{
  "encoder_arch": "squeezenet",
  "model": "image autoencoder",
  "dataset": "photos of plants and fungi (iNaturalist)",
  "train_examples": 45211,
  "image_size": 64,
  "crop_scale_min": 1,
  "horizontal_flip": true,
  "translate": 0.12,
  "bottleneck": "plain",
  "downsampling_factor": 8,
  "encoder_norm": "layernorm",
  "encoder_activation": "relu",
  "encoder_depths": [4, 4, 4, 4],
  "encoder_kernel_size": 3,
  "encoder_stem": "single",
  "encoder_widths": [128, 256, 512, 1024],
  "loss": "mse",
  "latent_channels": 32,
  "decoder_norm": "batchnorm",
  "decoder_activation": "gelu",
  "decoder_widths": [64, 128, 256, 256],
  "decoder_blocks_per_level": 2,
  "decoder_block": "plain",
  "decoder_attention": false,
  "decoder_upsampling": "nearest_conv",
  "init": "torch_default",
  "optimizer": "muon",
  "muon_scale": "match_rms_adamw",
  "lr": 0.0053,
  "momentum": 0.95,
  "nesterov": false,
  "orthogonalizer": "newton_schulz_5",
  "adamw_lr_other_params": 0.0013,
  "grad_clip": 1.0,
  "adaptive_grad_clip": 0.1,
  "steps": 6400,
  "batch_size": 128,
  "epochs": 18.1,
  "lr_schedule": "cosine",
  "final_lr_fraction": 0,
  "warmup_steps": 640,
  "weight_decay": 0.3,
  "adamw_weight_decay_other_params": 0.05
}
Rows from block 13 of the encoder, named by matrix and row number. Rows with one number belong to one channel. Each number is 50 + 15 x the weight over its row's rms, rounded and kept within 0 to 99. All counts start at 0. After the name is the row's rms in percent of the matrix's.
# sq0: squeeze pointwise conv (encoder.blocks.13.sq.0.weight, 256x1024x1x1), inputs 128-191
# e10: expand pointwise conv (encoder.blocks.13.e1.0.weight, 512x256x1x1, transposed), outputs 128-191
# e30: expand 3x3 conv (encoder.blocks.13.e3.0.weight, 512x256x3x3, transposed), outputs 16-23, a 3x3 kernel for each
sq0.195 167:89 50 50 50 99 42 50 57 50 50 50 50 49 50 50 75 68 50 50 70 11 42 75 50 50 79 50 50 50 50 50 50 50 57 50 50 99 50 50 49 68 50 00 50 50 50 50 49 50 50 85 49 49 57 50 50 12 50 49 49 50 77 50 50
e10.195 173:58 65 49 48 47 46 48 65 75 47 46 48 72 48 25 47 18 74 47 47 49 48 57 40 47 79 45 46 51 46 49 46 46 67 48 48 57 53 41 47 47 59 46 47 47 46 47 45 47 47 44 47 47 47 60 48 46 47 39 48 46 45 23 99
e30.195 188:51 60 49 52 59 51 51 56 52 57 44 55 56 43 47 60 51 56 54 55 55 58 54 55 55 54 56 45 42 52 45 49 48 35 45 52 56 46 42 45 39 28 39 45 26 42 72 71 74 82 76 52 62 66 38 51 55 36 47 43 66 40 63 44 57 56 52 47 48 45 50 61
sq0.199 153:20 50 50 50 80 54 50 55 50 50 50 50 50 50 50 20 47 50 50 99 54 53 39 50 50 58 50 50 50 50 50 50 50 81 50 50 94 50 50 50 47 49 92 50 50 50 50 50 50 50 51 50 49 73 50 50 75 50 50 80 50 59 50 50
e10.199 150:31 39 47 46 47 47 47 36 55 03 45 46 58 48 60 46 37 73 46 47 48 47 36 43 47 40 47 47 54 45 49 47 46 71 62 47 51 50 59 48 47 48 48 45 45 47 45 37 47 48 47 45 47 47 41 48 46 47 62 46 46 46 96 81
e30.199 124:50 52 55 51 56 55 45 54 58 54 43 40 57 63 43 58 54 50 42 52 51 47 58 48 38 53 47 53 53 57 39 50 56 59 50 37 73 49 55 43 70 55 52 52 52 67 50 40 75 75 50 70 63 43 32 32 64 55 55 48 34 46 46 35 31 43 56 44 47 40 36 30
sq0.201 146:15 50 50 50 32 00 51 85 50 50 51 50 50 50 50 10 90 50 50 63 40 75 80 50 50 35 50 50 50 50 50 50 50 71 50 50 99 50 50 51 22 75 99 50 50 50 50 51 50 50 59 50 52 80 50 50 69 50 51 56 50 96 50 51
e10.201 155:75 48 48 45 45 45 46 53 43 23 48 47 42 45 54 47 91 82 47 45 46 48 38 62 47 99 46 48 48 45 51 46 48 41 45 47 42 65 45 47 46 41 45 47 48 47 45 70 46 45 45 48 47 45 31 46 46 45 37 46 46 47 99 78
e30.201 183:61 55 47 50 65 51 50 59 50 53 53 40 54 53 56 44 52 40 60 59 58 55 66 53 66 61 48 46 51 50 65 44 64 63 49 46 37 57 56 42 45 38 45 34 49 57 71 59 63 87 56 81 79 64 56 45 53 52 41 60 43 76 56 44 41 46 47 38 57 63 55 34
sq0.203 149:48 50 50 50 00 45 50 45 50 50 50 50 51 50 50 47 47 50 50 99 40 97 64 50 50 41 50 50 50 50 50 50 50 73 50 50 75 50 50 51 38 76 00 50 50 50 50 50 50 50 47 50 50 84 50 50 00 50 51 74 50 54 50 50
e10.203 136:35 54 47 45 47 43 46 31 59 50 48 45 62 47 67 47 32 52 46 44 43 48 33 49 44 99 44 43 80 47 46 45 47 48 64 47 40 59 55 46 47 37 47 45 49 44 47 63 48 48 47 49 47 47 44 45 47 45 49 43 45 46 74 18
e30.203 162:49 58 49 55 63 55 55 57 44 56 59 60 42 53 56 45 59 60 44 54 47 50 49 47 44 53 44 49 45 46 51 44 40 51 40 45 54 62 67 57 56 73 62 70 60 50 62 50 53 89 73 51 67 56 62 46 45 51 41 58 30 60 59 63 36 34 31 32 40 61 73 37
sq0.205 158:70 50 50 50 46 17 50 30 50 50 50 50 50 50 50 99 29 50 50 97 81 68 73 50 50 30 50 50 50 50 50 50 50 70 50 50 99 50 50 50 46 53 99 50 50 49 50 50 50 51 52 50 51 82 50 50 88 50 50 00 50 61 50 50
e10.205 149:37 25 47 49 46 47 46 77 51 51 45 49 39 49 81 46 16 99 47 45 48 47 56 51 48 60 44 48 62 46 43 47 45 36 59 48 61 59 73 47 47 59 48 47 45 45 48 69 47 47 51 47 48 48 50 48 44 47 41 46 48 46 99 69
e30.205 157:44 50 53 61 55 53 49 49 60 56 62 47 56 66 60 53 61 49 51 44 49 63 65 50 47 50 52 60 49 48 43 46 61 67 53 48 50 36 44 29 41 49 37 25 33 62 59 60 52 94 56 65 67 51 47 31 48 47 39 41 40 46 46 39 30 44 47 40 41 53 67 48
sq0.217 132:00 50 50 50 14 99 49 43 50 50 50 50 51 50 50 83 38 50 50 99 50 58 79 50 50 47 50 50 50 50 50 50 50 39 50 50 38 50 50 50 79 59 00 50 50 50 51 50 50 50 50 50 51 84 50 50 54 50 49 01 50 73 50 50
e10.217 133:13 63 46 46 47 46 47 58 42 53 47 47 37 47 87 46 69 85 46 46 47 44 50 69 48 48 47 46 89 46 60 47 47 67 53 46 35 57 63 47 47 59 48 47 48 48 46 61 46 47 46 47 46 47 36 47 47 47 49 46 47 47 71 41
e30.217 117:54 57 52 55 56 50 60 56 51 47 54 53 54 73 59 46 61 58 50 38 48 61 49 58 56 61 57 73 63 59 55 69 70 67 50 58 65 58 67 57 40 62 59 34 74 53 67 56 57 94 76 79 85 68 45 41 53 55 54 57 40 58 34 39 21 41 48 46 52 42 54 32
sq0.218 164:15 50 50 50 66 45 50 42 50 50 50 50 49 50 50 42 72 50 50 00 44 57 84 50 50 39 50 50 50 50 50 50 50 13 50 50 05 50 50 50 40 99 52 50 50 50 50 50 50 50 41 49 51 36 50 50 42 50 50 25 50 66 50 50
e10.218 177:04 51 48 50 47 48 47 40 99 29 48 48 29 47 74 47 90 42 47 48 48 48 17 66 48 99 48 48 79 47 62 48 49 60 51 48 33 62 42 47 47 47 46 49 47 49 47 67 49 48 48 47 47 48 83 48 48 49 58 47 47 46 51 96
e30.218 178:60 50 44 60 57 49 48 53 50 56 63 59 51 56 54 42 47 53 48 52 57 48 44 52 46 51 51 54 42 52 52 40 48 39 36 41 50 60 60 59 33 41 60 39 61 57 60 53 64 71 70 57 74 71 50 55 44 46 23 57 53 51 49 50 48 61 50 35 55 70 53 62
sq0.226 141:74 50 50 50 43 61 50 88 50 50 50 50 50 50 50 99 30 50 50 11 20 53 88 50 50 39 50 50 50 50 50 50 50 40 50 50 57 50 50 50 23 86 20 50 50 50 49 51 50 50 54 50 50 04 50 50 99 51 50 76 50 52 50 50
e10.226 138:69 41 47 49 46 48 46 76 76 15 46 46 41 46 32 46 35 15 46 49 49 47 61 77 47 58 47 47 84 47 56 48 47 75 56 48 38 57 47 46 47 62 48 46 46 48 47 47 46 49 48 47 47 46 60 46 47 47 37 47 47 47 94 96
e30.226 146:54 55 64 57 58 59 42 48 50 53 47 50 57 60 50 66 59 52 45 46 53 51 53 54 55 63 63 65 42 63 54 45 54 60 50 44 53 51 50 52 43 40 52 24 56 60 66 43 74 82 65 76 68 62 53 61 53 56 47 78 57 39 60 25 30 49 42 32 43 47 51 44
sq0.230 166:65 50 49 50 37 54 50 47 50 50 50 50 49 50 50 99 43 50 50 01 00 59 41 50 50 26 50 50 50 50 50 50 50 00 50 50 11 50 50 50 38 77 46 50 50 50 50 50 50 50 64 49 50 37 50 50 99 50 50 89 50 86 50 50
e10.230 159:07 55 48 48 47 46 47 62 46 92 47 46 38 45 17 46 68 52 45 47 47 46 84 49 47 74 46 45 52 48 68 48 46 52 67 48 54 47 55 47 47 58 47 46 48 45 47 58 47 48 47 47 46 47 60 47 48 46 47 47 46 49 33 87
e30.230 202:48 46 55 51 55 60 50 46 56 56 59 58 52 61 61 49 57 53 54 52 55 50 51 56 50 56 52 62 44 40 49 44 47 61 47 52 47 39 40 40 37 45 54 35 48 76 65 52 84 87 61 66 57 47 60 53 26 47 33 57 49 43 35 38 28 43 35 37 33 38 54 31
sq0.231 139:76 50 50 50 18 62 50 31 50 50 50 50 50 50 50 28 39 50 50 34 43 47 42 50 50 45 50 50 50 50 50 50 50 48 50 50 29 50 50 50 68 75 99 50 50 50 50 50 50 51 39 50 50 21 50 50 99 50 50 86 50 38 50 50
e10.231 167:77 64 46 46 46 47 47 54 72 75 46 46 51 48 42 47 64 95 47 47 47 46 74 16 47 43 46 47 84 47 50 47 47 51 45 47 40 45 49 47 47 35 47 46 47 47 47 69 47 48 46 47 46 48 68 47 46 47 61 47 47 47 75 50
e30.231 161:46 59 62 54 63 65 51 55 57 49 54 28 60 58 57 55 59 43 45 64 59 50 58 56 50 47 54 50 55 49 52 49 47 48 51 48 44 48 40 46 36 62 56 55 53 57 73 68 72 89 66 48 55 49 69 61 37 44 38 60 47 56 26 62 48 50 37 45 34 51 66 42
sq0.234 166:99 50 50 50 57 96 50 80 50 50 50 50 50 50 50 85 47 50 50 32 00 86 70 50 50 42 50 50 50 50 50 50 50 52 50 50 93 50 50 49 38 94 22 50 50 50 50 50 50 50 71 50 50 46 50 50 34 50 51 40 50 29 50 50
e10.234 169:50 38 46 48 46 48 48 99 73 59 44 46 50 46 44 47 50 03 46 46 46 45 37 49 46 98 45 46 42 46 51 46 44 49 52 47 59 50 58 43 45 49 47 45 45 44 44 55 44 46 45 46 44 46 62 46 46 46 47 46 45 46 27 85
e30.234 210:55 60 49 54 53 48 57 57 52 58 56 49 58 54 47 59 58 51 56 68 57 53 50 51 49 53 50 40 50 54 57 54 53 44 57 52 58 51 47 51 47 43 61 54 51 58 59 62 68 78 66 57 84 62 35 53 46 45 36 50 67 47 58 52 55 67 59 37 63 39 41 61
sq0.237 151:00 50 50 50 84 00 50 60 50 50 51 50 50 50 50 36 70 50 50 46 50 54 56 50 50 55 50 50 50 50 50 50 50 50 50 50 99 50 50 51 67 60 37 50 50 50 50 49 50 50 64 50 50 77 50 50 00 50 50 00 50 30 50 50
e10.237 162:51 75 48 47 48 48 48 65 64 57 47 48 68 47 99 47 67 63 48 49 48 48 23 49 48 99 47 47 33 47 55 47 48 37 53 49 45 53 43 48 47 41 48 47 48 46 48 58 48 47 47 47 47 48 59 48 47 47 59 47 48 47 66 54
e30.237 114:50 54 45 58 48 45 60 56 61 49 52 59 52 49 57 48 35 48 50 45 34 58 45 54 60 49 56 39 45 44 47 27 43 30 39 45 59 44 55 41 26 28 43 37 30 70 61 49 70 75 49 65 74 49 50 54 68 34 25 28 33 56 56 45 49 51 49 13 62 56 51 61
sq0.242 113:34 50 50 50 17 70 50 56 50 50 50 50 50 50 50 13 62 50 50 65 51 53 56 50 50 29 50 50 50 50 50 50 50 43 50 50 59 50 50 51 30 58 99 50 50 51 51 50 50 50 39 50 50 45 50 50 44 49 50 99 50 47 50 50
e10.242 113:71 62 47 47 46 46 46 23 76 62 47 46 38 45 41 45 99 68 46 46 46 46 71 59 46 99 47 46 97 48 44 47 46 28 49 46 47 49 51 45 47 36 47 45 46 45 45 56 47 47 47 46 46 46 67 45 47 46 63 47 46 46 66 41
e30.242 101:49 54 53 65 52 48 62 61 47 50 55 60 55 54 62 49 56 54 57 58 59 52 49 52 45 38 50 52 39 44 51 36 50 46 46 51 46 57 57 62 45 61 59 65 64 54 56 59 72 69 67 61 61 46 78 74 64 52 43 60 23 68 45 71 50 42 41 52 45 72 74 37
sq0.246 082:83 50 50 50 48 99 50 15 50 50 50 50 49 50 50 62 33 50 49 00 00 59 74 50 50 58 50 50 50 50 50 50 50 41 50 50 31 50 50 50 26 78 99 50 50 50 50 50 50 50 28 50 51 15 50 50 67 50 50 45 50 92 50 49
e10.246 088:62 44 46 47 46 48 48 60 99 74 45 47 37 47 41 47 55 00 46 46 49 48 59 41 48 72 46 46 61 47 57 48 47 56 68 47 50 40 44 48 44 47 47 46 47 47 48 64 47 45 46 47 47 47 66 46 48 48 33 46 46 46 68 94
e30.246 076:52 53 50 56 61 45 54 55 46 56 68 56 55 61 54 54 61 54 49 59 38 47 54 47 44 54 47 62 37 52 59 40 53 47 46 43 33 43 41 48 46 57 59 49 72 63 57 67 63 77 86 54 75 62 64 64 48 53 37 67 50 49 48 44 46 47 41 48 43 50 51 52
sq0.249 158:67 50 50 50 73 13 50 27 50 50 50 50 50 50 50 72 69 50 50 77 12 34 92 50 50 55 50 50 50 50 50 50 50 34 50 50 71 50 50 50 42 88 43 50 50 50 50 50 50 50 82 50 51 50 50 50 86 50 51 62 50 29 50 50
e10.249 148:18 33 48 45 48 48 46 93 92 72 48 46 47 46 45 48 54 47 46 47 47 48 33 40 48 27 48 49 68 49 64 47 46 63 60 48 48 66 24 46 49 52 47 46 47 49 50 41 49 47 49 47 48 48 41 49 49 49 45 47 48 48 84 94
e30.249 163:52 58 54 53 63 53 47 48 43 45 58 61 47 60 65 47 56 57 60 60 56 58 50 52 54 58 49 52 46 46 53 51 53 56 54 53 63 58 66 50 49 45 57 34 67 51 63 56 61 93 74 56 75 64 46 54 62 45 38 59 50 35 63 27 31 39 43 22 40 51 38 56