A small image autoencoder, trained from scratch.
Training: muon at rate 0.0053, 6400 steps, batches of 128.
Data: trained on photos of plants and fungi (iNaturalist), 45211 training examples, 18.1 epochs.
Rows from block 8 of the encoder of a small image autoencoder, named by matrix and row number. Rows with one number belong to one channel. Each number is 128 + 24 x the weight over its row's rms, rounded and kept within 0 to 255. All counts start at 0. After the name is the row's rms in percent of the matrix's.
After each channel's rows are labels from the 100 images, of 14976, where the channel reaches its highest value: "colour at peak" is the nearest of a few named colours to the mean colour under the peak. Only what is clearly more common there than usual is listed. The data: photos of plants and fungi (iNaturalist).
# sq0: squeeze pointwise conv (encoder.blocks.8.sq.0.weight, 128x256x1x1), inputs 128-255
# e10: expand pointwise conv (encoder.blocks.8.e1.0.weight, 256x128x1x1, transposed), outputs 128-255
# e30: expand 3x3 conv (encoder.blocks.8.e3.0.weight, 256x128x3x3, transposed, each kernel summed), outputs 128-255

sq0.67 127 [101 130 111 126 148 123 121  84  66 110 163 114 153 134 128 142 153 118 136 190 123 139 151 128  96 164 124 127 184 104 130 144 181 121 177 113 119  97  73 131  96 107 129 125 115 128  83 131 150 124 159 128 135 105 127  94 115 137 128 123 100 110 136 123 111 162 146 127  46 131 122 125 139 160 181  85 158 133 158 101 100 140 156 146 136 146 147 143  83  96 137 111 176 127  94 140 154 105 158 133 156 170 144 154  93 132 127 114 127 140 165 162  98 137 147 134 136 132 158 116 135 157 106 169 130 117 114 132]
e10.67 114 [180 138 131 130 131 119 132 131 129 132 108 130 122 130 131 129 131 132 132 139 149 114 147 106 132 130 164  84 114 129 130 126 174 132 130 134 130 131 130 132 118 102 143 132 122 130 118 131 130 133 129 130 131 104 130 132 163 122 142 123 118 131 132 131 197 134 152 166 152 129 131  86 128 130 131 128 132 105 118 100 131 156 131 131 124 123 135 130 114 129 130  59 145 130 131 161 132 104 131 173 146 136 154  25 131 131 162  60 128 163 131 129  93 107 129 105 133 132 133 129 130 131 122 131 133 129 129 118]
e30.67 096 [136 125 171 129 131 117 104 139 129 103 141  64  97 129 141 150 147 161  87 143 128  74 116 161  93 117 103 146 116 150 134 134 137 143 150 138 122 112 125 134 159 136 100  96 136 120 123 140 116 144 131 146 201 104 144 164 151 111  69 116 129 146 129 138 132  81 117 123 161  90 129 123 118 153 135 103 129 127 155 154 124 130 140  99 101 119 117 110 101 104 138 146 106 123 132  95 127 122  82  69 114 126 132 167 169 116 138 137 141 117 163 118 153 140 142 146  79 147 140 150 131  98  99  92 161 118 120 167]
colour at peak: black

sq0.95 122 [126  86 159 159 137 139 116 146 144 144 109 122 151 126 128 127 135  92 108 186  85 130 112 128 137 109 135 120 117  97 125 167 131 169 116 108 129 111 125 143 130 127 195 118 126 128 160 121 141 166 125 128 140 142 128 125 124 152 128 115  77 128  96 144 170  84 141 169 114 148 139 196 102 147  77  78  98 127 179 124 111  88 138 103 104 142 103 160 161 114 124 115 118 115 118  98 105 172 116 103 110 148 112 169 159 141 164 138 123 106 148  77 175 141 126 107 152 116 148 128 143 139 159 136 119 152 113 138]
e10.95 107 [102 175 135 128 124 114 125 134 117 134 102 126 125 134 134 129 132 135 133 130 130 124 139  75 131 130 134  83 122 135 128 109 145 128 130 132 134 135 132 133 118 157 132 134 120 136 102 131 129 123 131 131 133  90 128 137 138 111 132  15 123 126 134 133 108 123 138 157 124 129 133 118 124 132 128 129 133  97 135 132 129 127 130 133 112 135 114 127 123 132 133 108 174 129  70 142 131 135 132 150 124 116 137 255 132 131 135  45 116  88 134 131 103 130 134 138 131 131 137 129 132 129 107 134 132 122 125 118]
e30.95 108 [172 123 126 127 138 110 107 122 196 113 102  68 135 120 135 131 133  87 111 147 124 116 109 132 112 134 148 148 134 141 130 133 125 147 194 131 133 117 135 145 132 120 115 122 135 126 127 113 115 128 106 127  59 119  94 112  89 139 172 118 129 137 133 180 131 126 144 127 147 128 179 137 148 133 110 130 115 121 127 148 126 182 131 127 118 124 127 110 129 101 127 122 137 109 135 133 136 115 134 149 169 166 143 132 135 177 136 141 144  75 129 107 136 105 132 139 237 121 135 140 144 121  64  97 160 125 143 136]
colour at peak: black

sq0.80 131 [141 143 152 166 124 154 156 162 109 131  55 109 101 138 128 123 151 108 100 152  87 124 151 128 132 152 118 128 149 160 130 121 132 124 127 123 131 138 154 137 143 132 160 155 128 128 128 135 137 144 167 128 127 120 132 124 118 186 128 122 102  96  94 187 121 138 171 131 112 122 111 126  87 119 145 115 115 145 135 146 143  62 137 142 100 122 115 119 153  90 165  95  66 118 188 110 109 158  84 157 142 131 126 123 106 131 149 131 104  99 112 107 143 115 113 145  99  86 180 112 127 115 112 139  99 167 174 146]
e10.80 120 [107 118 135 128 128 116 103 133 114 133  85 126 122 132 134 128 131 134 132 111 135 108 169  68 133 129  95  75 100 135 129 104 156 128 129 117 132 132 131 132 138  79 176 132 126 135 181 130 129 125 126 130 132  72 128 135 117 129  91 128 114 125 134 132 112  98  53 181  83 128 131  97 125 130 129 128 131 178  94 130 130 145 129 131 111  74 116 125 122 131 130 113  97 128 103 169 132 166 131 157  86 105 182  99 131 130 215 105 125 156 139 130  89 127 131 161 131 131  92 129 130 129 139 132 131 103 125 120]
e30.80 081 [ 98 112 145 134 165 120 133 119 144 111 114  77 114 118 127 134 132  81 124 120 114 111 107 133 118 181  94 129 154 140 145 143 159 138 173 123 131 137 129 171 128 163 112 125 123 130 129 115 113 147 122 130 100 121  79  99 104 135 149  98 113 127 136 144 106 134 117 135 144 123 110 187 180 119 179 126  88  94 159 139 114 126 130 114 141 121 127 106 119 121 137 131 117 147 136 118 139 145 130 132 123 210 148 126 142 133 160 119 143 104 130 103 126  85 124 128 211 126 137 129 132 116 163 127 118 129 129 149]
colour at peak: black

sq0.39 149 [127 130 107 108 143 145 115  91 139 125 204  70 107 112 128 135 145 158 133 124  98 123 155 128 122 115 119 127 140 109 127 109  81 127 130 137 129 127 206  63 106 145 119 119 151 128 116 122 211  28 117 128  99 133 128 102  85 130 128 116 122 115 161 135 124  89 123 126 113  97 117 150 126 144 142 109 194 117 112 125 131 159 146 111  93 136 135 153 130 152 114 132  43 127 169 133 101 135 164 109 156 119 140 128 109 125 143 143  54 153 132 150 118 133 115 107 212 173 133  92 134 154 138 167 103  59 139 128]
e10.39 157 [ 23 208 139 136 130 111 133 136 132 138 139 134 121 137 139 134 137 139 137 129 125 127 125 129 137 135 136  76 114 138 135 117 123 135 136 131 137 138 137 137 135 134 131 138 130 139 116 137 136 133 137 137 137 107 135 138 133 112 126 119 127 132 138 138 101 122 148 118 143 136 135  43 134 136 136 136 137 120 132 113 136 124 135 136 125 148 124 134 132 138 134 150 159 134 103 121 136 136 136 122 130 126 122 125 137 136 118  16 126 118 132 136   0 140 136 115 137 136 136 136 136 136 112 137 136 122 133 126]
e30.39 155 [253 148 144 140 134 128 143 137  99 129 141 104 131 124 143 137 145 118 134 129 135 148 158 132 147 110  81 130 133 132 132 125 125 162 155 160 145 136 138 122 129  90 101 114 146 118 132 147 121 116  94 139 143 149 117 147 126 137 133 146 124 127 130 144 210 147 134 136 113 105 122  90 132 151 141 135 145 145 133 137 123 131 133 103  25 139 132 115 119 142 137 138  17  82 132  95 145 109 146 113 113 122  97 135 114 113 118 139 123 144 146 120 131 139 142 124  98 149 114 139 123 150 154 132 109 151 139 140]
colour at peak: grey

sq0.75 132 [114 120 135 143  94  99 114 159 120 149 122 111 135 137 128 110  82 134 122 118 118 116  92 128 162  98 145 129 133  71 132 123 102 116 149 128  83 153 109 182 198 118 109 112 120 128 152 120 151 170 133 128  90 107 128 118  58 120 128 135 131 106  69 107 107 143 115 143 164 127 163 164 151 102 107 128 180 107 107 109 116 152 182  99 151 141 139  74 143 131 148 150 142 147 151 137 169  99 131  98  85 110 150 143 159 108 152 111  77 139 118 175 150 143 147 105 170 109 131 135 129 117 206  76 104 114 112  54]
e10.75 102 [ 62  82 138 121 148 144 135 131 136 132 113 115 130 130 137 119 128 136 133 131 131 139 113 148 130 124 204   0 196 137 123 131 128 119 123 135 131 131 126 130 130  67 126 130 135 137 123 126 123 111 123 126 130 126 121 137 154 124 154 148 136 116 134 130  99 151 171 124 190 119 127 192 115 128 123 121 128 132 134  98 126 137 124 127 185 169 128 117 145 128 125  72  92 122 143 136 128 145 128 126 148 133 126 186 128 127 135 152 122  74 123 126  48 137 130 121 127 128 182 121 126 123 128 129 126 149 112 126]
e30.75 145 [185 137 151 130 109 109 124 128 182 128  48  63 106 131 144 148 153 166 106 123 126  94 131 152 133 113 118 139  98 108 111 131 120 150 173  96 128 139 129 153 139 140 126 122 124 124 133 130 133 143 124 117  83 119 156 113 106 154 123 104 127 125 143 142 129 134 133 163 163 124 152  87 101 146 104 129 147  44 149 135 110 110 130 116 114 124 141 135 116 137 145 138  60 159 135 119 131 128 110  83 120 129 151 153  71 143 121 139 145 138 141 123 143 120 128 139 132 128 145 153 140 146  87 122 143 120 130 152]
colour at peak: grey

sq0.68 153 [ 93 146 135 141 111 110 102 156  40 150 135 178  88 135 128 158 108  97 110 136 113 121 113 128 106  65 148 123  90 142 125 127 146  82 125 118 122  22 112 132 135 130 164 255  96 128 121 117 212 148 119 128 133  90 128 157 130 116 128 111 129 115 144 126 134 125 120 125 135 142 141 143 125 156 101 129 109 148 125 150 128 107  90 122 131 153 141  42 105 141 146 140 154 138  93 112  98 158 127 144 120 118 129  80 130 127 132 137 169 133 122 131 209 132 146 122 101 115 110 157 111 154 129 101 142 127 121 118]
e10.68 128 [116 111 140 133 130 130 130 136 127 137 123 130 123 137 139 131 135 140 137 119 117 130 113 154 136 133 140  23 136 139 133 133 123 131 132 131 137 137 134 136 124 102 127 138 135 140 107 135 133 128 125 135 137 164 132 139 141 126 138 105 131 129 138 137 104 141 136 124 148 132 134 255 130 135 133 132 136 113 134 113 135 126 133 135 172 157 127 130 129 135 134  78 143 132   0 111 135 141 136 115 127 121 115  33 135 135 125 123 122 141 120 135 149 139 136 116 135 135 162 133 134 134 109 137 134 133 127 129]
e30.68 130 [133  96 136 128 129 128 100 122 147 137 156  95 146 117 125 156 135 124 115 142 135  85 125 130 104 123 172 134 137 152 147 131 141 116 171  94 115 132 118 144 144 193  77 120 122 111 124 107 114 148 146  94 162 114 148 129 178 155   0 112 125 142 135 102 126 140 144 136 144 128 138 174 133 136 145 123  96 108 124 149 133 127 148 103 116 148 129 128 118 134 126 113  84 127 129 119 147 116 114 102  50 170 149 135 128 204 126 122 150 132 163 107 137 117 141 151 211 116 121 131 136 110  99 121 137 118 146 142]
colour at peak: grey

sq0.49 135 [119 192  85 165 124 125 100 134  96  72 117 131 190 123 128 167 137 103 144 161  99 138 121 128 115 131 129 134 131 129 132 169 137 115  97 134 159 139 200 103 160 131 108 133 170 128  71 125 139  84  88 128 169 158 127 129 139 146 128 110 179  98 136 146 105 128  83 116 134 119 175  62 178 108 112 126  77 140  92 130  85 128 143 136 108 114 164 110 131 164 136 152 143 106 117 112 115 142 147 116 108 120 148 170 114 134 152 125 134 140 166 148 152 114 109 128  84 131 141 110 126 133 170 106 125 147 170 105]
e10.49 096 [170 139 117 126 123 146 137 120 133 120 104 130 139 122 118 125 122 117 120 128 130 124 133 255 120 124 112 216 121 117 124 118 149 126 125 137 120 120 123 122 132 134 137 119 136 116 146 123 124 130 128 124 120  40 126 116 144 154 141 122 139 128 118 121 161 126 132 155 125 128 120 125 129 122 124 126 121 173 138 136 123 118 124 122 174 131 129 128 127 122 121 151  76 124  94 143 122 140 123 144 133 120 142 136 121 123 156 119 130 125 142 124 155 135 120 157 123 122 148 126 118 124 139 121 123 128 132 136]
e30.49 116 [ 75 144 156 143 105 127 113 131 148 171 141 101 129 121 127 118 157 100 120 120 113 129 136 139 134 103 132 116 100 152 100 128 125 150 140  66 129 128 135 133 116 130 177 127 133 108 135 147 127 118  98 124 172 141  97 107 188 108 103 126 118 108 137 135 197 119 120 125 131 121 124  84 123 142 160 115 116 104 127 128 114 122 115 132 165 127 129 116 100  66 137 134 210 182 128 138 120 158 116  57 148 133 125 138 146 131 115 119 124 134 156 139 139 149 121 119  87 137 141 121 124 143 130 188 117 110 123 127]
colour at peak: grey

sq0.6 146 [129 175 154  90  60 112 103 118 124  84 109 113 102 133 128 150 101 126  92 118 135 125 159 128 154  88 220 133 165 121 124 172 133 162  26 136 116 113 134 127 131 139 131 136 103 128  91 136 135 128 168 128 129 143 128  91 135 127 128  34 212 125 123 133 141 122 143 115 129 100 187 201 231 148 167 121 118 139 171 106 154 124 113 131 136  86 137 101 117 151 172 179 147 126 139 116 106 129 114 158 148  75 137  49 158 129 100 122 147 124 138 131 135 131 124 128 124 135 116 127 131 142 149 124 119 112 137 123]
e10.6 180 [144 131 141 132 128 127 124 137 125 138 148 128 126 137 140 131 135 140 138 132 128 132 116 137 137 133 122 109 118 140 132 125 122 130 133 130 137 138 134 137 133 158 121 138 128 141 125 134 133 127 127 134 137 104 131 141 121 116 130   0 120 127 139 137 140 134 129 117 138 130 136  95 127 134 133 132 136 108 117 109 133 132 133 136 131 126 127 129 133 136 135 135 161 132  32 124 135 131 136 117 136 129 120 172 135 134 109 134 141 159 124 134 107 125 136 123 135 135 131 131 137 132 121 137 135 132 126 129]
e30.6 181 [113 116 152 136 129 138 156 113 103 107 160 162 148 122 140 129 162  97 101 128 131 108 109 144 140 110 144 132 141 137 140 131 134 144 129 117 127 171 136 138 133  85 143 118 148 125 120 139 123 134 111 117 241 124  89 113 144 109 106  69 130 120 137 141 124 140 128 148 130 129 112 134 127 135  97 112 143 182 147 139 131  27 128  85 126 130 141 135 145 154 140 140 136 137 139 105 147 120 103 115 119 121 186 163 133  96 102 119 131 142 168 102 141 127 132 130 153 149 136 129 128 130 133 166 133 145 136 142]
colour at peak: grey